config.yaml
model: "class-conditioned image diffusion model"
dataset: "telescope images of galaxies (Galaxy Zoo DECaLS)"
train_examples: 88335
image_size: 48
horizontal_flip: true
conditioning: "class"
arch: "dit"
objective: "v"
cond_dim: 256
targets: ["bulge size"]
num_classes: 4
cond_dropout: 0.1
norm: "layernorm"
hidden_act: "relu"
mlp_ratio: 4
head_dim: 32
fused_qkv: true
qk_norm: true
inner_norm: false
patch_size: [6, 6]
layers: 10
width: 192
positions: "learned"
optimizer: "adamw"
learning_rate: 0.0013
beta1: 0.95
beta2: 0.999
eps: 1e-08
cautious_weight_decay: true
max_steps: 10600
batch_size: 64
epochs: 7.7
lr_schedule: "cosine"
final_lr_fraction: 0.1
warmup_steps: 530
weight_decay: 0.2
Rows from block 4 of a small class-conditioned image diffusion model, named by matrix and row number. Rows with one number belong to one neuron. Each number is 500 + 25 x the weight over its row's rms, rounded and kept within 0 to 999. All counts start at 0. Numbers have three digits each.
After each neuron's rows are labels from the 100 images, of 14976 (inputs lightly noised), where the neuron reaches its highest value: "responds to" is what is common among them. Only what is clearly more common there than usual is listed. The data: telescope images of galaxies (Galaxy Zoo DECaLS). In brackets: how many of the 100.
# fc1: MLP up (model.blocks.4.mlp.fc1.weight, 768x192), inputs 96-191
# fc2: MLP down (model.blocks.4.mlp.fc2.weight, 192x768, transposed), outputs 96-191

fc1.296:492408499527528508563505513468565562540490486528489484501483533533507480466431503536478503532501497531475521478467500503525485516562493510491492508465487537519485483493508476482486502521516512494477464465493464513466507506522506483517522469525513458520479495540513491468485496516512495475
fc2.296:501541508486506521470488500512537573515478490525497471515516481487533538489501534482509489520497531501512504499561521484524527502504520483532502492521460570472483506506450509504488499485507498463594532477519509476502498481532526531526476510491520483511515514491499532488500537497487520500
responds to: roundness: cigar-shaped (37)

fc1.699:488522524497505525500488522476505524487505500503495521542485488492494482459446484482509509505523499493506480444506425518513504492493522442497486493485487509507503507465502471490520482543498484508497541437453517469452512492473499495468525511519467488539498477532521447509512487521518518506
fc2.699:505548465489468468480525515514494479535503506525513524477507486521510548500495485543486493485466488491494525483489529486494497492549520514479514547505494500474476496475494491508535475504498498519517432450493451495520506499540494511515468488486456471494497523495475530476478477463509479470
responds to: edge-on disk: no (50); spiral arms: yes (41)

fc1.344:505487526504539485557459527487472503511491477474487496499468526494465497544481467492457521499538486471514425507511482502512532460480489535517491514484503516503514524476512496482492503494496481537529457483443464536443519514499499533496504502505526451473480456503449496508492505479519473492
fc2.344:503473502499514513452469480511521525513516487483529494532505446499514499498483487501539462535493486516504481494514549480516515527502479453505487502494499512456508478504443511488494484469492497493534549460462512487522494506472475473525512497494514522524520516522505532521488482513467483502
responds to: edge-on disk: yes (29); roundness: cigar-shaped (29)

fc1.465:491486477510494530596505492532489495506532516529524485492529524492536495533504511541502481510485458500475508493446542497474503478526495486496459540500525471469503544459497480492509506486473485539483479488422502478458508523550461509536504475472495473475498501498455511520499491506548529494
fc2.465:498507523501497520407513519503494492503473521509490498491476497483470458483494521495489490489523507506448491521638503497491508498515510499499505490506511461535490500518477513513509507519506508508532521518413525510497515518526499485493495501503513512503486503471484493492526517537515509490
responds to: roundness: cigar-shaped (29); edge-on disk: yes (27)

fc1.200:447482545585504532544511533507508490547483518469513521490493462494550481472483557497506525478511494499479510484474470522489508459441512482464500480478479472446492446513523489515472487513484514514522531455532515510522460497484472505490514453519516489494444462505520492516511501514463519499
fc2.200:521505445574520484478511467471467487475489476507494501490492509479462495522493540509508525484480523489477505481437489530534494530567536507471510497513473502544495537514499521480469498486503497517463511475513481491488532486525507508527527494507530484493434542492497464511503520484459509516
responds to: shape: featured or disk (63); edge-on disk: no (59); spiral arms: yes (50)

fc1.368:483455523524530476496481493470541500468546485471509496501544504516524505501448511524464497504509550493489486506464526500464445547502498507504513482461535503497489507463483555534477494530500509525487538510528514530504509508469510525474502477503514541492482520516471470495491549542517470518
fc2.368:482548511536538514522494453475519485496485468507522443458497516478527471493490488491506525522520550491505483516477498516465518510526515487537526480569463493524467503520495556499488502492474462460584492551531515501505489487496513524451501517508495528489505507504519539520502515516473463497
responds to: edge-on disk: no (53); spiral arms: yes (45)

fc1.66:508512443513485517496483549502480469495491502465492508490498515514531480498532475484524515514482535493477498462481501495513543506528512480519501492497476485513487488485507466503498506511462489501536517476501495448495530484512493509566497472481485496467524488525491457465523500534525506508
fc2.66:463579489520493515519482470474508471502486530511535498482508508460514458476536485509452501507545497496508541486465543521489517517496486501467540542497478526508496516523508489511486535504462507485498526497480524444525484500525467473506540523469471504480502488487504481546489478419500495487
responds to: spiral arms: yes (39)

fc1.705:460467484509504493492520475482466481472473511510527481521474519523480483490471526551511495540470487466505500492509521475475460494509459498508469536462486496477484486450464482541503497493537453508501487517477465518511498504491518472469489469497574476509502480511472508520509496516492495493
fc2.705:499509490480536523582536481486498466509502484515477502480550495502532471515480519502509514510489515532541515494476476490504546481489509492488507459460470527445489519524499506523477504485489508497523572490496481523478494494481512524413501513509494485491496519482487512511489508497490528538
responds to: shape: featured or disk (62); edge-on disk: no (50)

fc1.348:502492517490522537533539495506515516506492484492473520521481509503521526474464474462526503460487497510442529479473485494484484461495491487513496519462480518508482517534453458492509444494508479533519560499494469471531522480509498493503496484536496485489484485498525459472503472508531533494
fc2.348:509499520512500472481489490471492511504504493514515499512475491495519510488463449526484458537482501483436505547523548487529443496519496452540487528520499465462496476479466519478482471461489532549491449481492535497534490495511487525529482501487531468538511500445545502464467485473528521498
responds to: bar: no (30)

fc1.681:468491492494515502535494554504494524526487500470505459494461491489534495517469480521494557506488521494536508495499525522482476476520498501522466501514494490461478504496470467502521499486530518484480548470450508489479472485507499502494491482508505492530515475523466487479493482521490477530
fc2.681:500504504516515479506491472468493498520495522540513461534527513530492489468506478489502561514514559468523528498462478547512478502535502473515512523498502488517523529524524487504508512551504450481530450478504523491546521495507499521491529490459480490498524518518548496504509494468462514505
responds to: bar: no (32)

fc1.666:487494486496492522581504520468490532492487464463520461477520487450519487497512469510540509508497524509500494471538454445456467482512484496464465490474491488493458485497486483461507470506538472524556469505508478459473526488493462482512498472527506486527534481492505492517481502500503477504
fc2.666:517496531512497512456511486482478485542508533516493496491490499522486556495500529470499461482494498517537479472558476492511519497530481506478489514527517428466507524519498489513489522517505489492493494487515482497471497502493493448478478477534515529595528487507459478492462492487470512519
responds to: roundness: cigar-shaped (26); edge-on disk: yes (25)

fc1.310:477495458532529484512467483480524491485543505522510502511471456535500483482521516504459485523492504486491494478481481516524528497479515521506498477483538502497518489476508495480523513490481494503530503480499487469511544488492512511547473484514518468505495479519469479503498491427489488525
fc2.310:488524483435494511482481515529519484496487494518498507470506512513517451511489496454475478498496530524493456492494514487514557499509492479477461600494491509477551497460500503478504482543491544522496497510495538521551507519496506511492523465491502491501520519493483503520521523456474541537
responds to: shape: featured or disk (60); edge-on disk: no (56); spiral arms: yes (42)

fc1.680:492551509515494490483492491488488531507516476499499505525519495498492433522500524508497498489522484498555535516491480505514522486467513490495508466494478470498499477516563450494492512489519444535488515449451514490507521511524491494559538475534492518538465476494509490502497510507551488475
fc2.680:518520472499465521519489560524484514495495515540514521493488511485505553508475556527493498473467500491522469503477527514464518516540497509486524494523497481487496534494495480511490517494491522499542506475489455486505490493497495487539502497477458481526468534501455476478491475456535503485
responds to: spiral arms: yes (41)

fc1.131:508489523500525521558477470521481475505537514491480519495496543509461486488492521540443482492545488485468481494486532519524488491485527543555497481471508516488544498518533502519474476503528503481550487468518519517528505503531524470554478498504499499439507458529479524511495487487483505519
fc2.131:501472479442503490462521504516496506536491527470521510474475480502488518512509480491491561497510524533538480517519460497511509498481515461513475512486504484494485509512491522491497563495466472452475496475496498491542485474476509471549478496497486485551526493553491529465467503508542482476
responds to: roundness: cigar-shaped (28)

fc1.679:469527513523477527535510466510526540498479466499480496548513502511482451502502522490540494484498503504471491504510451497507467478491487433500512508527463466481491509521467462501530523505475473509482589477461504481523498500487495454508488511526489488511444472503545500516463500518546508479
fc2.679:490539496507498493429494534494492518519500498526503531576505483464476523496499516509493480514452538510494511517513500485507499496555498533479528506497494490496506502526537451505497520499469494550488520485495462449506494517505476485558498486486499486509459513507478449486453466459514511480
responds to: spiral arms: yes (39)

fc1.188:472538492519479484490504507484507465475492459464485480500494487521496504535509492518546482528520498485534508503487479486539512448478474460519486470525442467546504534510538481496502508507477491527505472509473485469508581467477530469522505465534511491499516474501503494477465494550523480492
fc2.188:515551506512489535518505512519506487540493530515480485515485491491494484460523494498439485497478507498530513495483498504479488534540479541477510487467480512481470464514496504484504503509477503528514573528501508477511456525533455495464506490496496500492518545521485508508484486445515511474
responds to: spiral arms: yes (42)

fc1.78:460504522530476570550470551504487482516540485497515486474518450511502497523485490496517487532518504507473493469502497469454499461487487440505492542475492483468465452488507462481490504522500475537515491491506484472458481453483475517515526453506510475518477509503524514511489496530502492509
fc2.78:482538470530476489526536459498478549514560542514512480519500491497517531450533434457475457518487523489489522448499519465488501489463460527502498482473510469482481494514500446520501491504494476489494479484470503438517525531493504518538479471517520483541500504467467477546451499505474485508
responds to: shape: featured or disk (63); edge-on disk: no (54); spiral arms: yes (48)

fc1.601:497482483547506527568534475503501454506552496486514536480513528558471486491479516481443499482547510490485461488490489496458512463494454509563492508462475528457513475495522476485480469533517492501515501484544510516526482516504508479501505510513477512504504483530485494504470499529522513492
fc2.601:498462470463519465447454485498543511509515516483483497500472495491487525518486461477519552521538507518515514528515480508484489522452507464540485462516501453500488485491454509503486521457480499476466477469492544511512475496513490499518496520525504493529501486461540552492464504475549473487
responds to: roundness: cigar-shaped (29)

fc1.435:487505506509467527504491519523518500514501503511496500476517502515536443500497529496498519509513496513477477509480504528527493516489523470546492519518488504477443478550450530503477508475504519437585483481453515485530460485485466464465529478537466515548492508487514505505513480501496519488
fc2.435:501506489502491546442519515528525526479504528492503493565542445491485509512501490504492513519495502499518507494512551519502481508525519502493466493544513489521528467490495490504523485466489490517475542507488502517499499506521470507449515520461493477560491500491504511512527497510523516491
responds to: shape: star or artifact (28)

fc1.152:479470492507494522513526488504502500490535506498509523485517505508503481470463509485474514513548515532490444501524508494455445483493501487506475495499449502467449435518484489494463466547486507475582551462543477531552524494470503466460520472537515485528542519488503516519522477511476507493
fc2.152:473504523494480529501524513479509582496502506494466497566521510521524511513490524503513440503496537482517449546534498526514451492483471485521486514505503505478503503520507496481550497483511545514474530516494489460491499482461504479482489499494477495529481492478487474535518506494489481515
responds to: bulge size: small (26)

fc1.128:526519537482498517537485511441538491515508498489510522506488511491544504490488487472502501482493497511477483486408488541519519477474523481455468500511470472501480441469478529503511535491495505484507536528492485508496513492498480477492528464556518478467510488520496538549536484511483488469
fc2.128:477507487458500513467524505539463485516502461529501494473519463510511492515500478510506486525459519511484525495450477517476497532545512508488469538507467496507504554492528505497516544502507476490506498505531494503527478522468537500511479459568515504509483511490478454550522507491450536469
responds to: shape: featured or disk (63); edge-on disk: no (51); spiral arms: yes (45)

fc1.277:500495496507481519564529500485478457482541483506505507423498546486444502520492502494465478480525498504522485528476545508455467471500476515561446513472490502513482496525523496502483480497521485504546517488529500501507498510549498471493483487510518501478500514542502531507489532487526511501
fc2.277:506488520476493481438514483522518526500473515508482498490471521528542527512472459522501494514501441497477520497549499513489460502470537473495519489529483471500492474476475510489528501512489530485492482516509517517527478497534521474500492491534493513545493488499477567506512479481517482488
responds to: edge-on disk: yes (38)

fc1.724:495471494526505524507558497490462500489509454497478531443509480536467448532475521466483497510533522504501463531450522516509484483525484517499520516487448513518493500490484525480495528552540492479517509492520503464498484484518489527557518485506480498475517505509512503516478523544526463514
fc2.724:509457525490504493493452484527526463508492507494452521528508535472544492465465494526494489515476479491513511508503488500446491493451508471502533504513466506488467453470473538534483527506539501497553474496518499480484515522470522523489499492512455493505513497476513462466516495470544514510
responds to: spiral arms: yes (40)

fc1.127:499526468480535526574515539520495517484522518517469478487518461480483453519492475521532502523493554471466527478485461517467445510503514494491492519507488465504516486472517502487510483519498525491504512463421487458440502493492466519474496490513500505528494456477508502537515489503487507526
fc2.127:501525489502519485489529512489480450527469486519496491488502551515465545498513497473489541535505575478478517465484533493444473530507510494513503521476499468496491510503501505541496505489516472497488455439489496489536505519536497541507522509454485500535497516500521492481506482463518489498
responds to: spiral arms: yes (40)

fc1.588:479509493500485524537510476482511506533489477524508469489493486489532463526537490501559521497464468517463498506464482497496465525517520461494488472513485502456422502535493471491502532500507494470542510516459482527499479474495450484484530488499500503497515512497528474507513490470510512483
fc2.588:509510497508490538413487531511486544516473499559520487547528530535488508498466508485514506504529495494510497479498537530489459516507515494484505483511515415482491475504478508505496493500498509501542519487528525502531506504499502524463492499527503488563471513514493512538521482521506488488
responds to: shape: featured or disk (69); edge-on disk: no (58); spiral arms: yes (45)

fc1.60:513520501469506503525499529527506526517499518514475492504521483508519463533564517541531472497482500537497504528509474521517489469512474507503530504487486444455503518509468439496518491458482478554495503486420532485492516493513542491466494481513511496512465451509504484478480492507558498511
fc2.60:509505482500476526522524522481480498522476536508479505513519510503475500467530547424447483491520555500501514489484520509441487533503505504455510526490490457517519458531531457504501517553492501532555486475495472513478478506476485491452546510520497478498469523545469475491473492513540506526
responds to: spiral arms: yes (40)

fc1.254:486542531519466491508539492485486508505509462494500536541511462537502463537489520484527494493513467512498516480472498501566533464494451470489486432493491491530469491514540498481485454524529475483526515488493497497471523498491506507532520477577485497487503492516501503484461518555511486492
fc2.254:508510470506470531519450511521495507494491560504478528510497521479489502482468509561493498458485482488545487494523496463457465518519477519467521481460471508489471484532464490522480481470506484523526501531489509508507478506521463482475495477528482512479499534509496455518483489460530534473
responds to: spiral arms: yes (39)

fc1.77:505491486496509517547512488510458469468516505515437485491531497502510474475493473539478477529503543513496507535455457480471497521552498504506488505512469487529504500450537486487507525514500491494489515488432494506446512486515499485452500506507520485541510511494480449497545512521520478505
fc2.77:476534523486504498504484503481510484513476494515451521481495503501492505504483464475515516545496539470446487484484556458477483488482510478501510486468499457473432491490489538505501506500534528521514438488477517498553492516498492545498511519495514490505482503486506559503547483508536492493
responds to: bar: no (33)

fc1.182:485535467484481503515524525498507461510472456489476503523520512529513471510512489530498507496482486489514490534453494456510505493489497476473470500512507499522475499493503471458488482511461512469489528496530475487501500508489475510515527527538491456478484487534539438464517480451494505505
fc2.182:511523523516494463488506496510500496511447484526490498532490478511512506467550478506529515487533499500526520501479526481481509486511509535470474468510480515467475517481500492498487435481424498486591458534499460501509513468497531513499502508530466528497488529501486488553502485511498488482
responds to: spiral arms: yes (40)

fc1.213:546493506508523499522514507536493504487505463505514526473474492498503505500478517494519513507502486528481470529492538483470459464480504506521469488509475536542527486539477516508442471496520501485558523410462511512504503497528476429510470502514500499482539473490490530528477508451525491531
fc2.213:510472509466535507509498490505496494521507537497516474464490543485510529507514546498493500496499516542528469489507463501534479520448488463477480482512507508476492508509494530483500492485476534473471466496542492520482463469491475469569536531528510512550506531502520494484482510524516507519
responds to: roundness: cigar-shaped (34)

fc1.75:475496534519456540572488483491491445538499483454524526478518484482551470494505512484533503490485489532477491514458521538478458475497511445490473498507462431466475461495489501498515483517503503517515556516508527516487508471502479467507517463485469507483450485505531520505506485522515512475
fc2.75:496481482487480500477543547512503470482449481523528510485482483518523537504469510530490461521470494550462498504459523527508470472484506514472481522507475500527521514464518483496519473504518516538472487489494462503491479509507521503534522494469481486505420518524471472497490525501542513497
responds to: bulge size: small (27)

fc1.737:507512504492507520529489494495484522496518495495472518483505523532542492524496452530503489522516509496500468469412469492469533497528540521494469468516479476519483460483494494490510506492480483486481525510493464517482499491524523503452517480542513492469529481517492496515539495467502491501
fc2.737:477522516484521531464502527521487507537517474474484513490506457498472474498522477504496506555487510490474505475513526490476553526467522494500497489483484493475479539481533498508517509516502512470512459499535538526525465519483504497457458468567526495491533487498508496491530510505474523486
responds to: bar: no (30)

fc1.322:491475473470471530499475507480459473515563468472481485492528471513496498484516535536532483546493487468527521516483503506515545477510503525519485504478493527512505498495485500493536495489543458457475516508511485532554507454550511474499513454487546479501446516538541506521531538488508513450
fc2.322:477511493554493503576519488481486460517501490476492489504503484491508448509536500473499507475511492471528503485484441515512533507499478487528497522551508532450433497526502531504464532541463516462564469540521488456511515478507501496449492528497477516510509510536469528498534499540515493502
responds to: roundness: cigar-shaped (27)

fc1.52:498506500511458508587502481493490485498517482523499527497515506514495465498526517529471486545491521493487469507458504516480493481505494510568498510533483477504497533489492475473491524466499508469573504469474490516498446500506473480497514499535507499502493489480500501506468504524500500469
fc2.52:520511514490516496555555545480532480506508517528476480546531452498499519492529515493507514445480478488478504508502530499498485494526452504507524496534494515479501504476498519513518509481469522538515459525573512529511481495464456471504509515474484531585494485517501490481480508501523492511
responds to: shape: star or artifact (30)

fc1.318:501504493502469529524509495510518487476534476462445544513520483521528436471476472492523524519531475471504501483475502491496506465442510478514505514489501476505483485448530500505563503479506481509530492441489537490506537528469456489558506497534520519484512506523450448473465509509489499495
fc2.318:478525472509480454496491506488474470496509508550464526484478516503495509527500477517461516544473457486496503484436505520510481508564521521504517515505510512502513518447453510500563508494509508533502529472468467513509469454548546474496504507516517478493495493488559470538459505516485468476
responds to: edge-on disk: no (50); bar: no (32)

fc1.486:479489481510490517532530482479492493546494551532465532511524500519478474502502466442481522518469516508466456517514532489455492511556512478494507493467518492470484488490506500494500514482465484482507550426517500492507519517488446504473483525487523456542520532543524539503516524438565496493
fc2.486:499484491480499497571485491477515531501539466488512498463469513489527522474460460494499493557482547526525506531570563499511491508509536540500472486525488490523510475506477520456481523541516487513476520434498498480504465519516506495466545507485471483532520477458520496511503493498533502495
responds to: bulge size: small (26)

fc1.13:498540508483560499520503501475401495516541462515520516513550477493540446467502546488511533464475546505505519514464484487504482516476500528520530480546496500511506522460486487490498496502504486481531489489505461506503492501530487529548495519478472482505534497527457472460481534524521509527
fc2.13:499481492461538498488510529540552482484566544485526499520471534476469526543475530522500529479540525541514479519465499482513492486507513486489518484484510539486489514491527509499495513508506490488469491514541529520485495504481510503520513554486456522560500476509536489490509515457518489483
responds to: edge-on disk: no (51); bulge size: small (27)

fc1.661:501489519493506476497433493536487486494491523518513433483507482542519484438516487473513457485506484514500514538491483527469481452495463526492510507488472493519530489498533509497523565458497529510492495469511515480501418517519507559507502513465479451529536496510489471447504500520533524491
fc2.661:502501513492507511546451489519503481490517516527447545477527502497506507431497497441524539514486532487500502473509470495494519462517508550501503490488538493500459529501539477513446434530498552461538493509504498506516430515502501463501505472544525425544454468511491544433508491514477524522
responds to: bulge size: small (27)

fc1.433:514488489490532534520533514487481465497529465519452518496499561502499482462473529496464473492483445510524441506521490511504478435514534523530474468465472523522538483499485504490501506485468479473547440506498475521519530501506500471467493483519473478476517448497466529517507486500535510507
fc2.433:508467522478514489449464523539524504481529523480489525494478476458509478529481515474548496482503486535514473545530495516534516478498484459524461474519481519530530479490487493443481482512495508520488545496533521542483477455473486436481499537514450508501520494471512495476525522513487517507
responds to: shape: star or artifact (31)

fc1.726:475510530544463526523458450478527439480506478489464509458496521524533533501492468551512524536492444482479481483482486508482492476467520430495485506510473567502466514494513520488495483459499477500483511483513528472498500452461519485517512500470469497492494499504490436519525454521527520487
fc2.726:494480489506471490512483511486496456510523494514493507524501515469476466509463519486500534496475446509511500522522521527503545521503509528491515510507485606493480510499512512495508527545487509526508515512482484499522504548488484501452487484506509487517499483524486556479542488517474502499
responds to: roundness: cigar-shaped (35); edge-on disk: yes (29)

fc1.715:511483491503482538531485514502463507536467478486507501530544501530491474495517495464503483504475491461545529540462439439518505478485508491463496487510525462521534476486483488484504511539502518491516497456511528510475515499549492548500503498503512455504513468490479498482495525543521468513
fc2.715:497541499501506509523536488493479490516490468496483488496547439511526533484514508469514488543486537497492527436501553501496470476513449489503546500502509488473492504455478500505518540530522558485511486514492504476505505488533496524518514472473510539491479546496506509529489491495478519534
responds to: edge-on disk: no (50); spiral arms: yes (40)

fc1.429:474472483501467509516478494506531472522487445501483507493512493529507479502500495548480517522488514513508495506495465513491540491546484496529466535503521467455475507505519448510521535469542501498455582462473502483502495481535507516488466458461529499566472487529490500495522541509502478511
fc2.429:489497501497482489520542569482501434491477499504504477521490507498471477494527515454497562505514486500514511518488487518466501559488513516514494496508508505555486533524533472512526526524547497497540432474492458493500505514475535484507515486468474500517474527512456475495537517530523481493
responds to: spiral arms: yes (39)

fc1.518:448544513503496502521504523480537483501461476503482432530505483534497453498482532511498503481508513506499504529496512468512555466489492475519491448487483431491468485523521416496523496493536500506487521500483512458493528480522485518522516482539504489490485502474518453508473494500518535491
fc2.518:527472468508476521509476529496492477515499504518520506410493504490468514493497533484489516472503511494522492514530464495458479495535467539503514478504491425506473513516550463500499509484518499495554469543515484492487487523488505506524479498526495512503478527497475502466499505505525502471
responds to: spiral arms: yes (40)

fc1.441:488492480482514509510520454498465493492505529506468513466526475521506492520463495529502537585473514519501460525499453482473495549540481498517466466521481477514475502485526476495490524579518468494473473444459499517457488485517520517481487523485506502477520509525498479527497538489502495526
fc2.441:502497526492505495436497554496521460529495505480471513517507515497497510505483494457500541540494528503490509497459541455514499499454480490508499472449486475480485491486479498517491511483521525482528516458508517527512500528497462525471517540460520477471509483506521509462493491514528508495
responds to: bulge size: small (26)

fc1.375:502468477520467528493522483504523480555474471516500520503538506522489495509529494551516504503510489505486513539492449510509546464512517497519500524513520473492494480514461463458536550465511479497494536465470506486512472512549486514501490493482511492515438499558533516464484537504523490488
fc2.375:471477499515485471510527555487481490495490480504509517511516460507469505527515513477519500491494484485490499526494483498455555545490500516498491512504506495510513534532574462515522535508508472540501513489510468455548528485457547550498520513464484510510448520464448487536499500484518509481
responds to: edge-on disk: no (51); spiral arms: yes (43)

fc1.293:492482485512493501532485481481470509491517460494485511454523485495471496516539503548499479514504477499502491534493507481437486525542484495480473517438508520489512464492507467466454487534508463475522486513558477512563521505480483428499504497522512483526521462518464514550497510523543523495
fc2.293:508495531494504512538462502462494501499516515452509520487516515480536483496494517548525510487499450527545483479543483486500507517445509519460489499513481513504530529481503464471465531482455530545463489508541517533457484504524480474509505501539472504510529482482493538488503517490508529529
responds to: roundness: cigar-shaped (29); edge-on disk: yes (27)

fc1.37:518453482479503514493484505530490470521512545468484487473522491510480483555478487547496484537504400512490491473484478507519490512511502522451437422515496504452522517509503471470519529532521494496514477484474492487487481516547516518539522479500496479496494484505463499521513509496506479486
fc2.37:478507487507542546567495537513498446512493522528495498522518537478441462519533497497457472505550483494507517536504566536492472507478483540542522521481509484515473474480475490502515490496496536490498519494457515469517477489537478501493484534486496491519505532519518503488510484493476496513
responds to: roundness: cigar-shaped (27)

fc1.644:492484513515527503530490513500518503492492484493511470509518509491480503486481514525453484567529500544488490486489541477481515468484505525553480513488505519512542474486483488507461501480494520481509498505452521548511463502498489438548510467544520504516492480500500493517483498486506536483
fc2.644:467454476460517479488475487532560493493511531473451525514520471475519507502516502490519514501475496492537536511525441505506481528478482458519476491518518536468458499513452539500491493402473498468516508488527523475534487500479444489551492522458495521523524496452517495505476493501485532494
responds to: edge-on disk: no (51); spiral arms: yes (39)