Weights of a small class-conditioned image diffusion model.
Model: 7.56M parameters, 48-pixel images, arch dit, norm layernorm, activation relu, patch size [6, 6], layers 10, width 192.
Rows from block 4, named by matrix and row number. Rows with one number belong to one attention dimension. Each number is 500 + 50 x the weight over its row's rms, rounded and kept within 0 to 999. All counts start at 0. Numbers have three digits each. After the name is the row's rms in percent of the matrix's.
# q: attention query, key and value (stacked) (model.blocks.4.attn.qkv.weight, 576x192, the q third), inputs 0-95
# k: attention query, key and value (stacked) (model.blocks.4.attn.qkv.weight, 576x192, the k third), inputs 0-95
q.107 097:570421526491473449488510430510576523498464549544490482543505480452498452519569318492616554507542562450472494549462468569476573476566380560405437472461462575630472538454496506466543472585469568461482476490525534461551532553431468539547492539509500513484436459466478477463590494527513465584
k.107 094:445489506503534595500522532510507527425537514454506430454468427506462628444400449331465412484535491515527553459443503532433479521617494539491557469536542572550455455497510470513548497428489508488434532457444429458438544475477492582657524398545493549497489512503586458521474496488535519474
q.108 094:527513477532580536519566486462407541469597464546456473470490463479460568498522476444337604522489501523497524484459589428517422524420530456464452518552542491576488471442574502534410489434569438578529512457461421514500606423534479561524562555515494479477559486529545528561439480448494581431
k.108 085:509469516452399540516460499591532501553369450482457511509443529485447404530491439614635555487482615502534590523501464511541550536469490511468486545462495441583537490498447515511464469537458455487460445472545439443585563469518452474502491529555437496509495424527499419423579500562523436535
q.109 076:447493512517584474596433552577490537576516490498512478605554509540459510522449445579390515504487556551470485493462473431568475514416480477460493518551478476505523434481557501574474535473464487499530529557445410489479509478549539600490468453492474471424624480488487545551397544452474496405
k.109 094:520494498495458464456568435469507602516410457567484517531489529491495349497481475512553562512494575511572519547535500462520596540546439544616488508489503442492454504470454506545440406600481523435498492544518548506587611510568536420435587472494490456524469476485446439488440515476524462476
q.110 065:445470488489443486538423491519524536542454486491454509508491471526547504490434650460493458523466520595473440443627466469524497546444520517509581451523511526439458431542534564625473514549430548476517478531495508564489362601493447461528495481486509566461587511475468479477514462486449420494
k.110 078:575444524553549464466492461457455452593482545524553443440491513457542455481619561533516496404521416489497486537412513582531474433540496417540460528584456516499598570419468461567513448543521462496594536497537515528534551576484476410522527521482476558511485575461468424622441434467464541522
q.111 066:526497532464498529487480465474479498578517527558547501560569464523535516519521469534480425563497440444484489419485566425450497497499467452505409571470488472512486440421499509580495560512513575571444542556500473475466431527600609489403557424480418464474506524414503473441462512510507437529
k.111 074:481550512458500446570519515479550550459476543669515520601408458431526390616483495517481528524512532544462527499576488487463458519471483479474505441516511471442476501505498437454548534518451530428514493547548510563481450506498541399495492513489504490475531506493428486535579541451475451445
q.112 080:463493562552593480577508538462474531505544476524398562457505517498524431471416506505483559526487385558537582493543413479511445497463523506525463525486541551457525492536490501585532651427461508438489567518400453483516460479518451433476538582495389534551686541457541580497566511534557449447
k.112 101:532513408565605491507466592464532539500511525545479472494499445557459434517531440457507527459497363536504504542415513520569473500531516440501469567468479529491561465487503449574494427492534469603550588521558546492505561587579432510558556584487524516494443584560495546602531508455503543501
q.113 082:535508493554474523545444587545494471479462492427588444566475497513523452444470436474397474464506585456618478530462502499532493433531535528499516543530509389535428451500514553443491555528469409456556411434504496542510491533470544510450465475478428426491603377534453500543418517428523544531
k.113 097:538580463454487429473560416370524499527512471472458522441538513542484443497566409482573601449509598593464402535521519499498540449533456521569469494514470443538464533475471574424471389595556509441472487524553583496603451466561462491434517538494515517600419463476505510451508474487528507508
q.114 091:548522505488561490520524492466434510431562466574503507425528521495469526482453464500369565577503516505497462482516608398462449505470464519425541533558554468573484489466568544516492525477517463536533515439407476498508554411484529553541561578488451455457612383530534513548465446468530637490
k.114 091:509555517441527475504491527558521492493457473427465566500526565466452471546493478514592590602510524473445583468530396462533527503485472480489454507517440523540585546458457429462486503528479488519472460454504528463569588515513433513412443465589496552502432511562567503432608407534521497533
q.115 085:527472523596573442553529600532509579450509530549494491512487519539566473535570335478428546445499542507531492523521458493493441445553458538412592530479538537574510512469509487459541596510581498469533469502457517516485527464462519471601549525497408498516688383489510505614493533459543478488
k.115 112:411571368507478592426474455488489466472570416526452536454509486512460490410490471439527552540473535495518496527486528421494518481536538540491513593518503456647444479570489512533527338487473556463424469449571474457511503484492604640501513481591497495561359502519596540480573488590500502507
q.116 119:525513553467456478468484555538568469420428517395447462532441506479526501512509751486616372496499435460506556493501374481478512533655531459573512415474480533424508520574434443468593504470500522450438501481460540516516481432489459483449458488559451536505494537471495515413616476555393438526
k.116 097:544514486456586425509614566466496522541475535498443589490565514451522398564595611548421582404522498583515483560486595491549450470496520435530437425481482422429539459466503506532553536519509497551532512499478551459482465563466506483466500524486581505451535451517439520567444392456484610528
q.117 070:539488463543525514556569559496450548512439459607511462460593476583426578472505427560487525510437490430511496478527602476518485499575394466449429527446447486593521574473524558470520462502489572564436457582538495464493634489538541536488503543425537486392456553420527474519418488465567565524
k.117 096:490538493467456565534523415575524495411556507523480473581410496525564578542426421552489409566451548524564502470667468551501528523435503600534503564538548486528384505481488467549495593493413590395480477558526452469486467442454556475476522371525457502487529497552522510401524548472508470444
q.118 068:503569438559475468534586539524414516528488490528523480495493502552488509482504396410477462543547615460557486608435554520515536414491478518547464574480519428581390467479458540460388442504482443567558434478536419505490571560518506575522499453394523462383519466531520520494457588445506509525
k.118 081:547523491482436514452394401468487480533430472496506479526426466571476478535547427544521496590517569430453415482507447509494515524431506484516602493481451449532452571538395546367441506521494471515537443508551517541584453440449496432464473514459432415508507481498497530418530542534520441558
q.119 088:542531538473473479508477544580647475525464538474571554621452529512546456465501516509587386514529572445503533451502368559536489496612488518457527503488429523464527580488414469452484566586531535475436508448528496530518419557512510467533445480492406473568529476482423443457525600534486387447
k.119 085:528489492514496455441634570408497554506578550513511512430537411493484494497485462376401464516499514533573396556389612461473521492518494458556533521531542450519424405442589499537458394492552457485512519465537489484452483552495553508596507492463471453571472474530546487557417545424517527439
q.120 096:482524468536480541466423529473428453529454453400513538485471558478458526454454617447423618415462475536547480515470582429554403511332619509520433466513534533481492532466537503544522463466492473513502497488471489534470595483465576532480391438530488548547500466510493439545410477435471506497
k.120 101:533482575470544527501570485541511473555461505581532509439539560489559526466611580489643444431520545513498400442512438562493533459521419453493547425452509488447584605411493563417500453567507533470473483473480543577530378463539374412478506583554498553561463463418466396486494465557526513555
q.121 101:415518449496485450530598489483487574623609592671485570441525494501468517547494372520524517575468467530496488516538503563472501484498492451510525547508520446467526464551478430525457445504533577532492566508576517502500562573571488451537581539483591553495406601507526506532490512458627514497
k.121 101:495457517554463523598416392509446439563536532513535524531459520527492532552466395577413468490430445422543472507523455517462529533382494505523524658466492516496476468539495471557480613508419458501495519575490443449451495477422582527538520517483397420427615535559499523440495507521477442462